Rows from block 4, named by matrix and row number. Rows with one number belong to one attention dimension. Each number is 128 + 24 x the weight over the matrix's rms, rounded and kept within 0 to 255. All counts start at 0. Numbers have three digits each.
# v: attention value (model.blocks.4.attn.v.weight, 192x192), inputs 96-191
# proj: attention output (model.blocks.4.attn.proj.weight, 192x192, transposed), outputs 96-191
v.2:121113094108155152186133125140124149145113147109127088156129113139082115138125123167162147135107106176133183149161129144151143109096120154163141095132102153124134150154113144097131154108120116087150084129098122136122099182120113151089148096094125100119135094103125168143123126126169153138
proj.2:150128092174103105118144128098084122151148126172131165106136140097142145098131159141094158104106133144129091147089140126114107151109126108122179123142123111150156094112166163123151132128110124127135156153137168102114136108143166125168147185184147165128150187118132144161135144113126130162
v.3:121103134144160128143127081122139153150097086121133121109137100093078126172160118126110130124151143090090155058132117120128138134065149150156114097125116137188152100131192105119113149108127109189103101137136080145088120124104141137124151148092138119113118090168113161165116130114156125106
proj.3:106150131115153124105143118140084129106148182130129124122127172093157121060127164091164191155102129162151112169126115133154164153114116148095140139115124141144156167128072128113102154132116141097145167140141152133171124099165124123089104126127122169137134142094178088101168145139143142107
v.4:125095108152137169105155141079105122124128136118140123142150101116120129146143159139139137082074134144160129162112131131156133123140154148132140150104111095152147137114155127106116140118135152129139136135172142131109117121108101142139126121198167110128127136149121120122134112088110124144
proj.4:145127117133075115105091148181108131143120110101122123110130153111151128100122080125143137133187097110109120100119147104106129137121095095117090139136126123126106149114139132137159156187130104152124125138100103104179108126086147125157147147105082126135137101123109160101125106138124085166
v.5:116112143130159097089156133094146159125140132122086114147112099154130130122108135160081103121146115155121150109136139116103123115104118108115092116147150101152120129110178144111091128116129131136135150141146101116133125184142175128101129159089147148125074133138113155073139130126099130129
proj.5:129137095119120134153109117170106113134108132146131146127137161138130117146151124083118092145087164078148123174138124094124165123137146120120150160112077136102154115147092109140157118148159139074104141123177165185150145066135129130143116096154117124151153121121175099178126133144149133125
v.6:108158106117176101133194098138108139107126131096137179100122110170133100116078113139133124120118137127116160107158118145127158088118125125104141142104124148119100130128102085163143135110172123161097143088118150121129122132119144135138151084123068096149142135120152116109118103141120138104
proj.6:138100162128099170127095118126142135144125140162092090101163160146103149122144141117094100118143132108147094098135143114128146132132154127124103135113150109147125092132138151091080106124113070134146109143121152153140138131130095118114122138163130147172138151107126136123153122118094131135
v.7:150143137146110119151125119152128147115188127107097094073118111127150149116127129141160111137147120171110090126112151172103087116102122100123172123116159164100168132140144112103116138087123131129136114164126135127149121147139149128116143132105127113129140144154096132146141117134103097088
proj.7:138128125132119091095131154121095108126138104136137113133155171131125140131129129123112099157122125087116146126119121093116173114141108144102095091146113120157110105116126134132140100144110130119123105098092129129097104114126093126173137113157107139139133119084145126118138149135104134113
v.8:133162155110188127156117125153120119131119097150139176144091143166116125140116182126152107122149129138176124135129088092124103103097163070105079196116108119073108140142106119161100132120171149147109106116109134135122097136106129146129129111149114124110142127169124084144157143163100153141
proj.8:131117123124091108134124147094141147124128131147158086162156111134168107128122077154078134122118111142136081142169097145185134137154146128144165088147142136141129133091139147111125096176123151172169138171135133103149115098149111152116153154122110108159103172124147162133134122140151106187
v.9:085125172171134115109078103113158135128134141093119076117114100130125131133107126159127095127141146106120129130150151142145163151098130122145110082097158090065142145142132122154131110125098095117149118112114117095130142123113112119092156162131104174113126146130127139147139132153141185059
proj.9:166106074119170118116149108180097155153100076172115152162157155129103117108136115123124153129091133131134115111128127130096119121111123142107131152124094147202122114099103098138151141150109178134093115133146114135153086152168160093094133085070156133115131103121096113143092127146107111139
v.10:124106160117134099104140161123149110105126120112167113175092146115121154138131128110119131097094102090151162179158085139106146162143147117107127124129105107084162135142094127152145117138093165143134098118132117157115120100109145110134080143131151127115157132117098154103130121136138163159
proj.10:168139131172110144152128111144118139145118117119144131131169098118143149124106104154176154133126141165143109111112152134136132085144083105109134108104139144109079117139144131109119119150171107144145113119139129108127090178124137158108174099164147123146080103095170148154094135126165138139
v.11:130112091140140111104177129126130130112102132103145115168122115101134113122118122131082168124102114106134134131150140101144120139129143169143148086096109135110137144111127189109097135135138103130125161175138093147119107074127134167083114132110148122079124132102131164138132092146154099179
proj.11:116120150116106122149118161132111157161142139156156119111106116129102111141159151099150131126150155151147148130113124127101136120095123102123124127117122127138123148149114142133137144157147127160149116081147169118139135139123143115166138117152134143157097122163144118108092152092130127100
v.12:110161160117145093151134188150135098131168119129076134143155108161111103109133132100150146148140128102115094157115115115100113113106148083118141149129120137117118119158109157115167088138147119097158157111120131117154164094128119122168095089121114138147152162143123128108061123125103126187
proj.12:147104113106092151101136082104157145078113137139131129101100149099146188140079178161133100117128159172137152079132153118132126101164132141134100118154116148164114130163146128134114157110137156164092157096098163114108139164121134116107202116120146107155094115109129144137155111135116109085
v.13:157113155171133180161147103146093133123121105105103108144078139138123086126137139147117175125110128144132125119115124148131123107133130139131122137157105127130134161143116112123108146128106087128098121125120120157138152124106119099116110140172132146119128146112133170101133116136136122133
proj.13:136153113141103092098116124122160112127086128188149141145164129052130130111112140125112142123105129093103148108157132131117125142095108133122099105099154131109103113119145177152137120148166115143194128121118107090116096127151171159119151112116154130154123137141107137149119152078090166143
v.14:160124142136127124115145143135134110111139127121148100121093130134127142122144125108149103136132126100129159146119134178116177155161099096121142138089120103082119112094147120145139100118125142130151107139127160163139109118126138118144127146140105089127120150093144152122152169163131159111
proj.14:149111126139104124178130139111129155136136120137114164142159124115122147148082124162140166084124125138143121130124135119112086096156145153126138150115133118144101157128119163108156134141112128151126138129153126105095125150172127151121119130140177121112121087152083129102145073105152121138
v.15:124124116122138093098099086163144122109193122127071142059175159133117094094132124173166092141124130146127066119066152129105123108125130075171136172127134148134144182122103108146127081134128139101141140137115148127177126133123133154131145143136144136131130089107084144141118093124120137172
proj.15:129115128140092151132144170101144143137113115124117112176104147159117159136077118122081115106150099132083164109183125137124125175121135151088113114109087122144106055121143145116144113113165124128126162094126129084097148140133120133123144108126169089163118149140155077168114146134104122101
v.16:164128127151122117106164104162125116116116132128144181103167109135117139145138177151141112076162126118094133128084113111120105099160126126141181088155111139079139104120110101124156089146143119112083101134136126147142097170125136104134132100160108107151129135130124117119129122109135107124
proj.16:108094125125123135172101130139156148133142135123104073109120116108137122127095109133128152138108127148105147134106121143127120107128135152062112148100098112157144125125116155140121171125100139164149152130108163117126102084102123137122121128076126114112149133140139113124118120157113120133
v.17:100132137081081105122070109146120178146122143138107125173146139167094132199113154144090096144108168141158100121191122101134143113117129107137131151115107166145116163158135106124132138152094151122138137155120087090177103113119163149125117156146130109154058091129142137110105156129125121133
proj.17:117099125142140119134132144123079115141143116136132142127132118075164136098155109142148122128117144163127139111114116104154100149088135149135154139138122087096147144143117135159143116078153147107135125104139173142119124114171061123126090105094128145107126161146131108139187115132138115145
v.18:131124126178129168116138113095173109123109144199161124114130116131115089087087150091098168114137168109108089111105150136114131122115139154143169120126143150151111094127096131141148156126154090128079120112126089101053144158139078122180110124113116154157137144145097114103124122104117124137
proj.18:131114154098134119144115131110138133140112125117095108131098123102135150165126138156147126099183115118151171137141106153172111141140138119123085118144141134116136097132156108128078135121127109132178130164135164140196126125124174116109163144144110091115140136125133121166100164173156160133
v.19:135118125129167098120134093118154127106137099162114096105093187120183131080126115136176136144146142093134150122132148147109151144128145140139103112101188157150147142140103070133148120147127129135138143100168147138122118136137117102147121135114139178098127157129159086172143126130127147119
proj.19:106157156119139137133131131152137119118158145121088161110136106156092150122137160114107122135152114104131156165142119128193141125128126117073131151161142119143104099125135125155123185144104119090122125105093137125126146133129149111100106126084088076130136113115114178105122171173128128115
v.20:099154124155110118127116114127163098137150151101159076178129133117126181182144149075074124087092124111142115153131142083153145141120103156131101164118144156173116111085153108116095146119120146135136134109153108086134144143129119129137149139130169147163156138128098135146145099096145128154
proj.20:096127129154123114126149151104120103128074102085097147114139089098144064147125126151180119134163096153150108106129135144078118112137146120144144116112110105097114141125133152106167178168192104128091123130153096146169142166137124164154098124112074122066085141161148124088109143127143114145
v.21:133101119157127122105128109131135140131067155139106130112120128104098141107105165131114160102120127092135163095112144156168127151110145172137119080114163174113141109178117128153112147129112117114120130151134085176102112196087127140117124119094120113141101132163086146148165111113153164144
proj.21:128126110069146119132122137133100113114140137124113111109144116096118116090115118089117142118112131154128130132129143143100098125103116106125138125175126106159153102095097109096134140141139105121128108130106114105132146059166126123130116117153139110100159143104143118113087156109123129134
v.22:109149184116128117106116168158123128136136128138131129157136122122139130126147119161130115122121152133139136138148110135131130126148095142128131123154099120126129142161138182136157155132119167101148134144118059138141122132072137136104145151134122122174079164103098138114101134099175091155
proj.22:141119092136099145181146114071125150155112148098113106136120091101127157140150144101117104160130158161156178118146118150125104103126135150134137156114117171117145147141121159130100128101153109148116135126178177114086159149217141165154129138144157131102138112165159174174172138114115132163
v.23:124134165129112113159124097151119111097141160122086135120112127161114140138179095150121112115138091127116136122153112161119167104137157123146091149126116106093165135149122107159128136113126150103138166146126163104153182106135129146132104146133130109141138167106136086146134134159138111163
proj.23:126130101137115141108092195095141126128136086122174128143153156131117123151135134147125116132099089143133085123102119093154105169146102083136141114164176133132103129119138147097116119116137153110126089092111107139101108165123114126103123117118102120094140086108127145073117152127110148111
v.24:105104147129132144118144154136125155136116093136187156118111159140102127150139136152093131159104100121125102143162151134135150119153094138146133101121141089104145145132124163167110170116115169165140119079140122090149132124120142126122126171131158083089131146139087152111134136142143150121
proj.24:159155125115164117131119102113132131121107124112171113119144119166132121137130108122178118114157165131151085128109087088144129127107123107133102119120086125103101163139125106094138121140174079174138109150132139163116139158146131126143108099125130165168118109121177120151099138128124136118
v.25:112127146169140158121105148141128130129123113166104139113102166125104122105100125136125137135157123156109115144130117127116146139118142082141141113150185135138149114138097112117102091161102154130127080146131137094143153108128087144069143081148168137123115152116118067133146090141109125107
proj.25:117104104082118074153092089110144117130166125092173113146121117124122110169143125111148123106133113117149130125101136093144114125126115122109094156080082114148127123097185119159145152084164128111101136090098146119147157119133140128149148150087066134175144096144133162121064125147121148083
v.26:123155082147126145154107105117116143143082109144135097115151120131108125115124125119106092119141160134093100103148154141122110102083132141117097108122160117144140132148108160141154153128118113117133110149113124158101109145117111149120131141116105135119098116133105107175097116106114161069
proj.26:104087127119168142100148124108161148114145103133116138148110131139138127148157139109128150130134127131151113162108122129161125167133126153133183134115132154094155118106105082105107160129108120101125113141124136119150125126156130110112134112120125150140143124141144132129161121147162128113
v.27:149100118146126136157121083140111128099171153136151132107114125119148153119118087146129130130139108117148153127094116141120093104153117114084135121130144155125080122152086119132110096109144132142083108126089170109104112131150142123138126086146171138130112125112122158107163151151145113165
proj.27:129129137150083139112068147138139123141101108149123128120160132141138076079151137128130121103100121123101122164132138112118129112148128107101129102171103137162175092089151085139131098119054116114176142077127116145138158160131085125126114150130089110124123132139132095140104110119115113137
v.28:116108147126099138125106144150128114124147102148134101113129109099154162121098123142130121146139138145118097141120125125112121090156090144124148117137162137148128099136114184111107108171126054132093089125111137105102131105121126130127112123138097109101144143110119140136123148156156126134
proj.28:143136097130152103119128132135136150120160151105144153145119111138138118121142160116127110121150160098131166117118121137107137131093162128151129117120121157102106136176140082146125139072077182132137169118183131124147123155107155130109161135089145130132123109118114152115155096156141159141
v.29:080121134123133157061111153129148134117110124176116157093141135146136127142113092156121137125139163082102120141143152141118114114139131137113132110131176144151132132137194144117106147121124158118131142150138152149113100155115146148104110148093140123111104147129102060198112122118113110124
proj.29:158106108098150099178120128120116112143181120066123089161126156155102144140160169094113087151135132154150136137120119101125160109121142110125125135130117153163137145089055081133170105173122087077106110114131105152104168099187145112140186109121125136147135162128156157075205135142129139100
v.30:135118143144077145146102124151140088140163132155087100125083126092115191105121147147138117153095139100122129131129157145161158180119155185102146138124149110124106151102095079129111137125125105086153133126123088143147107189163110150097149138098144116171131116157142103176170135152130103074
proj.30:087137129131184134108130093122133134132097114112156174123173162127126106153119090093120134133153158173117144143146121117143126152108131102136113109120152102135159091139182129147143121107079154124104089142105141125114122068154109143110112137145140127085168107114090144099126109152125168136
v.31:139122150150137145087116133103177117122157140138119118106116123114120043135124072111132186123163147116105142133102128121144123136129136160145109125151088157130101129119152171121090077130085137100117134146117129100090116124173116115157159159135133127128119133125130120163152119097125121138
proj.31:114145142109114134145159133138113134135136113104127120135130131136090192117152161130135088121097104144138141140141096146117116120138124125094151161134147124149141142119159106132136174157151095159147153143125125119142149137134141101142123115119130144129149144114113092094124124141116152067
v.32:152164152141122119121131149173128162102134088149094120121101102136093164099132124109132117124184120108166137124095126159184104156103132132125121089122117164130161117121158157104136155125125109158149146151069162123092161091083148148121140158145152175120131194123158147127165157156182103099
proj.32:131128125098117161161154151114100101099148144105154104065080122101149130102081124109139132134128106139139129127137111116111135152150139132117170112136112107122092119156081113115114120155108126133159120148180131130127128114117111114129139134078120135184103108097087129110095104120122125139
v.33:151142194148121116130126185102124108068132165088164189178162124092092115125181158141143109106114171076145164186063148111141067135135121089088112127123122159158122116091171148147136097137115171143107173176175094091156137106118195144110088142180125107095102122128117102109149155085147176130
proj.33:067124111103181131104112139100128116188118132111117124072106107109124169137066135075092144147136113138112113099161132117113132130123126125119168129167131137145128105113093094113148156113154122121137136129105118153087085168152030120190124109114151123094145114095093134143121113145118112126
v.34:161164166116114128159110120110111167150138107154106137115093119139116180168088138102101157096132172139138077116106145174117144117134108152116162134124132107131163132146083140123137126115120125094074127108127104099120086157130134137123149153089123119162140083121107122156160153132121138122
proj.34:128136126150083130088140142138124115136153114103137092155178167099161115101146151139135124158112120134130153109154102084094151171156140094111127150124123109117087109137155168139114107125155152126154105104110146120137139086176123118153105123134176151116133150153132134124124111138133097160
v.35:123111118144158096115114137109148168151078166160090133181054118140068105155113151124181126172138162139129074139143106148106166059125136122110094157157117116112154112131120148159126128137162133163099139137152119153093131089130169126110096087104107126158131088135117117095116112082089162130
proj.35:102144118128128152121149141134085129131175076114200153121112123103119151138149128135093115114115112150148122141158175127124144168109114112142139135114120121163125145102128110127119122113090131153153125099087118093185107145126131130173171155163170102146127158081164129159156128153154106111
v.36:097146101148136155162122142134170109104080122132170124081102075117125130139120132122146101160149103137061194123147135141166096151110083096103152144090132100152145124125094127163112128122099107170123160112168117110114135096071126142122121137123088134149157151081157111098142077084151116087
proj.36:137101123115117093120158127135086122084135130100103142135106161144096143150143095110097155097124161139171105173125160121109101158154158174089123103112132178123094162172157105124118101113201120134138123155148123106165154128135100156158124098138104110055084134151138096126136160151122134132
v.37:168124117143158103114133148147152124125128172115097120062107106099133112120142112132129117132163133108088153134124106134148126155121136120112136112164103156136176173090111160140132127154154149185136122140202112139130107131116108135108119094148143150136121127095124138112096165061090117154
proj.37:158105130128099144099082137096091135090136113139124109159138132115149132143114151095134110108143115134124138139096143113098110112112120146122126169121152098108080128143130104134174121087140122081146121151141129146113130125141170145170116155151128109115116096132157114158164120178157142128
v.38:109157122124154136073074228140086074135121153155128186159112153205138091147160151109128089104108156124146140120106136081174103149169124104132087115193104182157113088111126120152133162115135159123135179125147110099112129126116115104174105136134145130094094131101119139126063141094101147126
proj.38:117069170127147116138111092127155167117119129113124142116152132077117141105141107126124156151128086107129100108105098170057114107136123121146151147114146135175103141128138101099144108145123128144106131124130094138151118101166121162150122118092099122107109127121142157174163175137112131114
v.39:156128129152131109112149113164140115102094113087148161129128095122137130121139077144147101116158123125138130118112128112124120134129147098163134139144134138116134145085102138110068088130122151149130129159122111110138122137108103117142157165150134146153133209122137093155166094123131118130
proj.39:112171111120136123136102115052117152146128143151112114106141125143161148098123147139136123150109157158159140144110161159158128131111124129153164147118129143117131137139155101165139158139134101140122138128158146124104120128118135148133126095158155105129127099128128157173110149135138115165
v.40:104170142149127131099131207134174069091132160126146129097052119123136123110105108098113154129163159142155137111140155137145169169126151108073151121157120125150100117130147140125128112110155155157143167161134153142084203088115159138125139152142124162162123137115104121088118125107150145149
proj.40:114107151114124112101132141109092185096160106078119118168122145140097117151134156163127084148102106125121132142111128119094124112136140135114133113140149143091167145107102134161137159143098130179161089136174133154134109132153124114144127148130115114140117116158120134151155147131094118123
v.41:144139123123150138115163118116147153161073133110101114115137137142116140162084118116096130122125136172064107100114197141072170089168087142112169170127212079139167105175110121111100130155080106110076109096142105120105142142142107122220122116094133109144164129151111096134190097136132132140
proj.41:100109147161103116128133132138058135098199109104132106126130106120125128097127135123117122136115121121142099108147090115166106119105143109142089123116136111121128149097128135103118152087154077135122127114096116100133132110150156158097141139118179151112142090134118071107102162152097113107
v.42:141115157127132120130101108118093150138140091164148128089141120135089156160095164162134122122097150102145131114138147154158124126117137132133105061150127099148164112126129095119166147125120123104142117142086084151126114160144108139134110133101097080135139201179125058141127144147120123120
proj.42:102136168102113125131128132155136139138152149133112122126106162124162106126134141111060191166151122153119153118114078132104102131145118167140111125099135147125088107134077155097089092146122106119114111148127154126113159153120137112115121141133119161151126089132113195068139098141176114171
v.43:099120081165106118117130182124172089161112163141146092141094094157140122098141145160122128136124092089167104124133132128114105155141167113121123116115155120118112155152094143143100138136125152093194093086114132123125158166156166173095139108124095156137149106139116160131123148083117089135
proj.43:155150134116177118154152113143101178089148110133132171120132105098119132132148132123139116112155130144114111132121108118116176133053119140118170118101135157131156113096170104150128097110135135177112142120147158111140096067118111119129141123135121131164100159137122135118132134166133141093
v.44:083147147106126174151136080168116150092102075097153096109129122114138109131123123148156100122112143120101123141154141131129118156069132127133175123119106112175145156150110102140117103089165112107120084160146120125118117136094147122095120074119090108073167099147145140092144132158179123061
proj.44:182111083152101108114097120123115112145144175116106142140146120118133105118120141119113103158162111132138171130120106118120115117166133138090134097120136121135146140115160088106157124110106153136154122142168102159109191184141133134113119118121103130160103122166129099135101124100115116167
v.45:139140133167170156112107124110079105109093133080138147144128121135151117132147145117130151143127135097147127129114154117123156097117115154141130133129149130135148124086119184134109131158126151108108125149134100145134109148130134139094122140152176101152154112139069124124119162134075097127
proj.45:123132115082124123138152122123141121149164146155100109124159124172155152123128119169142071116151146165116132125122094133124160138115141098120129141133148126120134153126103103119121105101123152127134113103124158106111123095120138115133110105129140173162140119124171093122139127144128163136
v.46:146131111145113143117162161112120142090105118094174085168096101119103123092121126150221102139189153082157157096153128100150137177115136113140110118153114158149114115117103130088117122127155112141191139137183132120107098114128099121077177138125139178164070204145146134098116160097166126139
proj.46:121104136125126136136118119142151132150142120115121146116122144153157178119112152127142121090141061154156131136119095145090129095139121184127186098137113108133175161101118121125131149137071172166125127134121159122120185114155136139104139101128104122121144114132167129161126108166105157134
v.47:171124101107142146142116104126131129106115148128085130154126154113159155131143125119125116129140108140122119161153120162076097112129109148188140141068147110126140133133103141152137114154089109081143136136086126130144088130128081137119171117116171133142162160111128147139157119149152168091
proj.47:132104102104110120130145165136139150137133128154127130106142104113136147081112114134157163129136151135098136097072150164149128164152139148146118159148101142120095110128151095115120096108156155130123072113133162127133157128128163133149119151129121081107130131151163118124129132129124124136
v.48:131077155131099112200151055115080115137132133134063097102157150090143175090072130151100154099166136156139120095113110124126129133187139156195124100080160152132138150159105072127172136169144114090150066121055172140152180156183101117142107121047139156170157146161172105175172086177144141118
proj.48:125164092123105149079139138095166124117149135143149125113159108141115100161147130105161118157105155099130148139149153135140121117106149151102096151122086120079081114134108176134104153132115106138136138114140128145141127104072126170124173148139158120193113153176141181062082126165135106111
v.49:170152123142111150143072171133132122169109074131133130161133146152125128155103173162153135111165125082110106112147181165105150142075173110167097123178151154166155121148118170086078100126157141104156140148130119072112123107170145122112169142094053113160113153218120151187140167127134152110
proj.49:130121180149138141143170115189101126124152123155127102101127122125096111114165147196093125136117128159104081119054116094094134112179106133117173142120131096099153139103137147136084129131103125131116143146149136134135141130124112128127064118159150157156156082096131139107111117127089059133
v.50:126142101147148144150084115134116178150136100116092076084150133109127126115146146148127127103111145120086094086135111122110122135090165143115154125088185135119098097126111137091118144131152151080178100116126134117132120147132129116120117148066141135131126125186122138159137166131102109129
proj.50:148114170120122119118192145124139101146141130136149146167131140135107129102117138145110103109173123127141115153104149120127146120132101136134111123126075102138132126159148192147110096143143106196091159137092119137100115142126126166131122099136124152129143119139134091106115125169159118152
v.51:131115091106131130138147093125133121124142104162150123125113145145145153136126101107130132132116104143137119126113126155147154131124170104176145186116146129099102141134102144130115163101138156139164074130104117146128113114164111121092156145132171093162187131153164176151135127155164108064
proj.51:103175140146100118128126139135126149140130157113147102114164150116102131120138118165186104111195152144121106122124125086119178181113108181106071119117123161104160087179108154098108113156081123135126124149114170111157115145090138129111101122157110134128119126119126104084107143126108134173
v.52:091077157145126171109126080126107107114141121127148156127152145126131135125106087106122117120176136139116116152157108115173094139144137114125106116116159152131119092125095094159150177166135127115135153134080152132136148127133106144175129165106136119141141150099167104127094100146132109162
proj.52:126141136126149059114124156116134130147139117136125117113131110128146141138140140127118145089065108074160129111114131144075148127151129112122123118109121151099118173114160095115129127103091123142105123128131116129136111156120131129099142107101141154112156110136111142112145130126160130129
v.53:166094127141085118148103142099084064131063124176189194077104126151150157157116137113140106158150133104140129138141082108147088098126134085138090130135149172125095130080117142169146147135133113164123101151182177167109106106136121083153104143201160105114134107111181123122090161129081123168
proj.53:104102115118192123123100134128139127142154119109119091151143104125112150088141091158150155104133137156143119141084134146125157132100121110109162162124083125122161162131139084112136091131115133093100118156112101123095095103110105122114150096082088134069146155119088141154156100109154146130
v.54:161122094140110086103146146136110129139106157180135117133153124152114150114122171159160147090118150112128064108112121129120133087137111130166085089154168097146149133134094098127102152129134095113138158137129116122135078161138138159152085146063096166159118190158154095165133162129124096111
proj.54:113122143087161179156150125161127133144130108143091132142122131133093129110125132121078113151103089145165140149144136132120154101143097134122147168120086139144115119174144164123142107132105107132119128058138168121124139081118119110091159107123178120132116112130127136105088145132143094189
v.55:128125132098155132163089131111086139173096095150151089096131112088061143167094192138132067120141193135155136138114112172150179136078163129135172094117136070133158128169065118154143211078154122150096134136159082144119084167076103150124107149100078136097108124144141135129117122144141138105
proj.55:095171152158077127123180125166144153126168125112149100138141158136169133162156135124121173144142115142142111123148129104074100103186110162099133175094130140101118152117106135130097076108122137125112153140100163126128129113142157141107131095142111086175119137163088069094072126161123110176
v.56:121114100083149152121122138096106147156069153169176134173147112138152118140140129163118102149116089156135123135117137100120163109099119092125150130122114120153138078145122122125115168177126142111119112087100110120110129135179107116114112105152110144105100156086121133128139099140110142131
proj.56:103127086184129124145159113116118118131136106121135131110114144145121119136140120138164160101144162106153110119152087136162152128146111116136125093137140147108155157096112129137141115036135093130137128141154131108156093111100119127141148117120127055142115109153120101139136169122093115088
v.57:163108126134170157109116125091137087110170157129105151129133137161201117135108107156181144105094073085093146127086136114130129140096095155103156148109167174135111133133147191106126092158141141085141115128129121101125142154177104136125126142137136127140180137139148090119150102149122114144
proj.57:183122096107111150105134145095084121109079142134111077112136129114103142085152154150105117100144170178109102119134108167125132157120200110197101133154099109121130154159119130136131178146133118143114091149136110150116066111119142138139125129122144114134109132105113164108139140123123130107
v.58:130130114138121103128129142117154122129178138109099127111186149132125140129080099105084173148130143133086138145089116134158099122128126141111151090094143125079076127135103107121110070115122086106106134130112098132128152137141101106198106130180169180137138073142119089109108081111127121130
proj.58:107153156129103171101159085099124124125067130116119065146102107146106151116130156143123119133091119136138119108115147118113117121161115136108121121089144144140130161085156125138184155162111142140081120145143152183110114128117129128101157120098104115102133144093132146151127132145177137114
v.59:149150086211166116117139103174131162142105153154082092067081144132082157147106109153126126103169110148119086091136103131109192095158140120122118132193136087109162131122128127098097151134131137131094107116129155145098152149120157110090152144123165132136129093117125114145155142169115075137
proj.59:123111125110068119148140132110157133147157149127142143173138137169189104123134149075156135142100117155138173173144152140159095112144128116141149163122138146094137099123125119161114118159132102176149118162163159098148142115143138177184128166119130159145122188146150130147097097109134133119
v.60:137104106153127139144182101092061166168038109139143100140099131116131135165124131095140111156138127136140106104160127130102153085084140125151161125163082097112136146117138099120089107097079108138114120132154110118130055138088120106123139131189151130103100141159139118152175096176151129145
proj.60:128161126128105123153098090137143104123121134167172155131135137186130127135120118111166133110084147140124150135165128106161086088188115136107148201149137153144160112120137149129126142127156129150121157118117145075156149136092142118099134111089120108143143105092070130143116130070092109114
v.61:159113142117117142150191133102124121164110112124185110109133125085142132165097141154127140159137150132083143076154094141111139139128129125138180111136090071121144130096086109157104083106137130130116113121151136199155113118130092139139077056187130134107138109122127125129157101101076171099
proj.61:102142048144110092146089105136109164098127107121094103118129129153128151124133103114121069132103143178142157181156114124134125133120134123076153144084139150086154144143190090110157127134135140107093102094154136134137153160126149118127120124148133076116140137123109085121119109127132140132
v.62:074089137140092149119113130112089137133112129157136155159134131138101148184114128144129098156112145121143073089113101101125171059135108099087122181138128112136126141145098136177163156128110134141098131128165142125140063124136154075145126164110109129092112132107118127108118136033105167175
proj.62:114151170152161113092108142111150127137142129138156067115147170145120107103123124074137169130141180142115126160192152113124125146117145116114140142106143123149145112082132111092100125092144162107133143109100120079139152124118138165091129123116154120121125115118112156126147119174170074144
v.63:129102101119152161111173103160108155126150146146138153126119116141123125132120118131133125092106133148102121131147120118105122111118130126147124179130146140121159131168157156122125114129131117159117123135086151107154140125124145141118142124099128140141122135083129103112078166108127129130
proj.63:137130094135160130149103102092146100097130143149145105139135093114169127127160118135131120133142102133167148123121121152136100144151129091119140118100117117134111090144131090160116155133092104113143096111130112113143104145136141133144128154147117112080134136110125131143175132161128164091
v.64:100086130128171122143111088133134108137116117122150113150095132162121130111085121134143137129124095098165148085136136092121163132083170115126108127110103164106114135097101150154133158114129121177163101159156079132174140128155110121073180143125155145138125102116139166179135145131113134073
proj.64:131146140158123158095179139150058134100137151150180142103155129112089089118151155105118137148132180131117180151142152156140120142135065123116156143145145102151116112116125126121093074138109103086136132166120231103092075125114102116144082082122096128113137160142118109124141081092113127116
v.65:126145141110127132128122136100105127112133113123141083149113140124126129124093095117133154147127155160134151151101126077153125131142136108122129130106108088113141126137130122105134107150144122128158090153104164123145142132136153173074142143137145114096140121097112147117153143121078112085
proj.65:124098118165138113094147118169130148147140141121141111146158113103124105150104158109124088114121124122123121106121115155131129126135095140129132119130151139131098107114112154153132124121139147113118157138123128136065118140113058113126127114097141168130099129144126128187147100136149143166
v.66:117147089130150113115122106127100140118097153127153163134126155154110104142122118148126124116095158118139141140130145098162158128167128119113148125101128124148120136102114094147096130137131111133126148075121121122120156114125119130142155140117123101100149135115161125135167124124134160146
proj.66:139124161131148143121090139112158095110134138122098097089130099126118113102146083126104152147113110118110141109094115145093140145121098126144088146142113082107111121134152141095161142104134099160175133184119095102149126146107123120104140127092167130139069161130106133138097125112147113143
v.67:128140111123143118098098132125150146104134120091123083122128109148117136161143170119140151139150087108110103172160115086137153126109082140144163120098138044088105092176114133146104100132120128149097080134093144167129077137157094080097146112134112105088165115109144149157114136164160115108
proj.67:118118136134102121145147095106129166120117147146117170125107133109120123119101137178137130153090110117132128099106113140131108121119171129091122150100139160166149167089098135150155129090137131178090163128140135102153136131084160144152122168129154144116119166128178148141145126122146119103
v.68:111105150122160118104180121187140127140123131126134135083129097148156143155119131092127139123125172154106119165125099109164136114134103151128122123087112093122141099144140148122144102118102134100098122133131135097140149135122110105129123110106149147100114100151121126133129182164106148131
proj.68:117117114099148138111157147118123174131124129132139119165128130135091122115131119150113119148117098074158135141144154131107129130135142102123143102137133174133132133129107074119105130114132129091123135091126127168131160153128124111120167138110107113086138184127121132121136096100155089101
v.69:115140118114140095102123145120166139130097109114138113118149120115108129102101145120138136138092144127130139099093093145124114129113108106149127180107126105146145183123135103146082174153142126145137079130159174081135156123137092104141121121115133134133124148117110122129103121144167116120
proj.69:129121158154132176164116136089129100105156144119076130138126148112130129155105119134102132128160111127123134161143159128101127111135135155126085085143142127129102093127118148113162119103143117121123200127131101146094123138130172125141128101153154109133147129156169134129137103119140118130
v.70:116147159130128137158128153138109118145115114142090146130100166175122160110135136138110137149127128068120117172140143122155137171108127155118118120125114156149126138123142107103115139157117172134136147098130152124122118138173104127124127135126134122095151121154120113098114155140096117161
proj.70:113151074133183132081106115137144096108153149112144158080150116106113089156116130129111125103107087184115111124152084096098140102143140165141124129102138103114134142096084140129162152124121125142163109114125151131117137109098150122112147157148127109138103133144128149106143111088143121149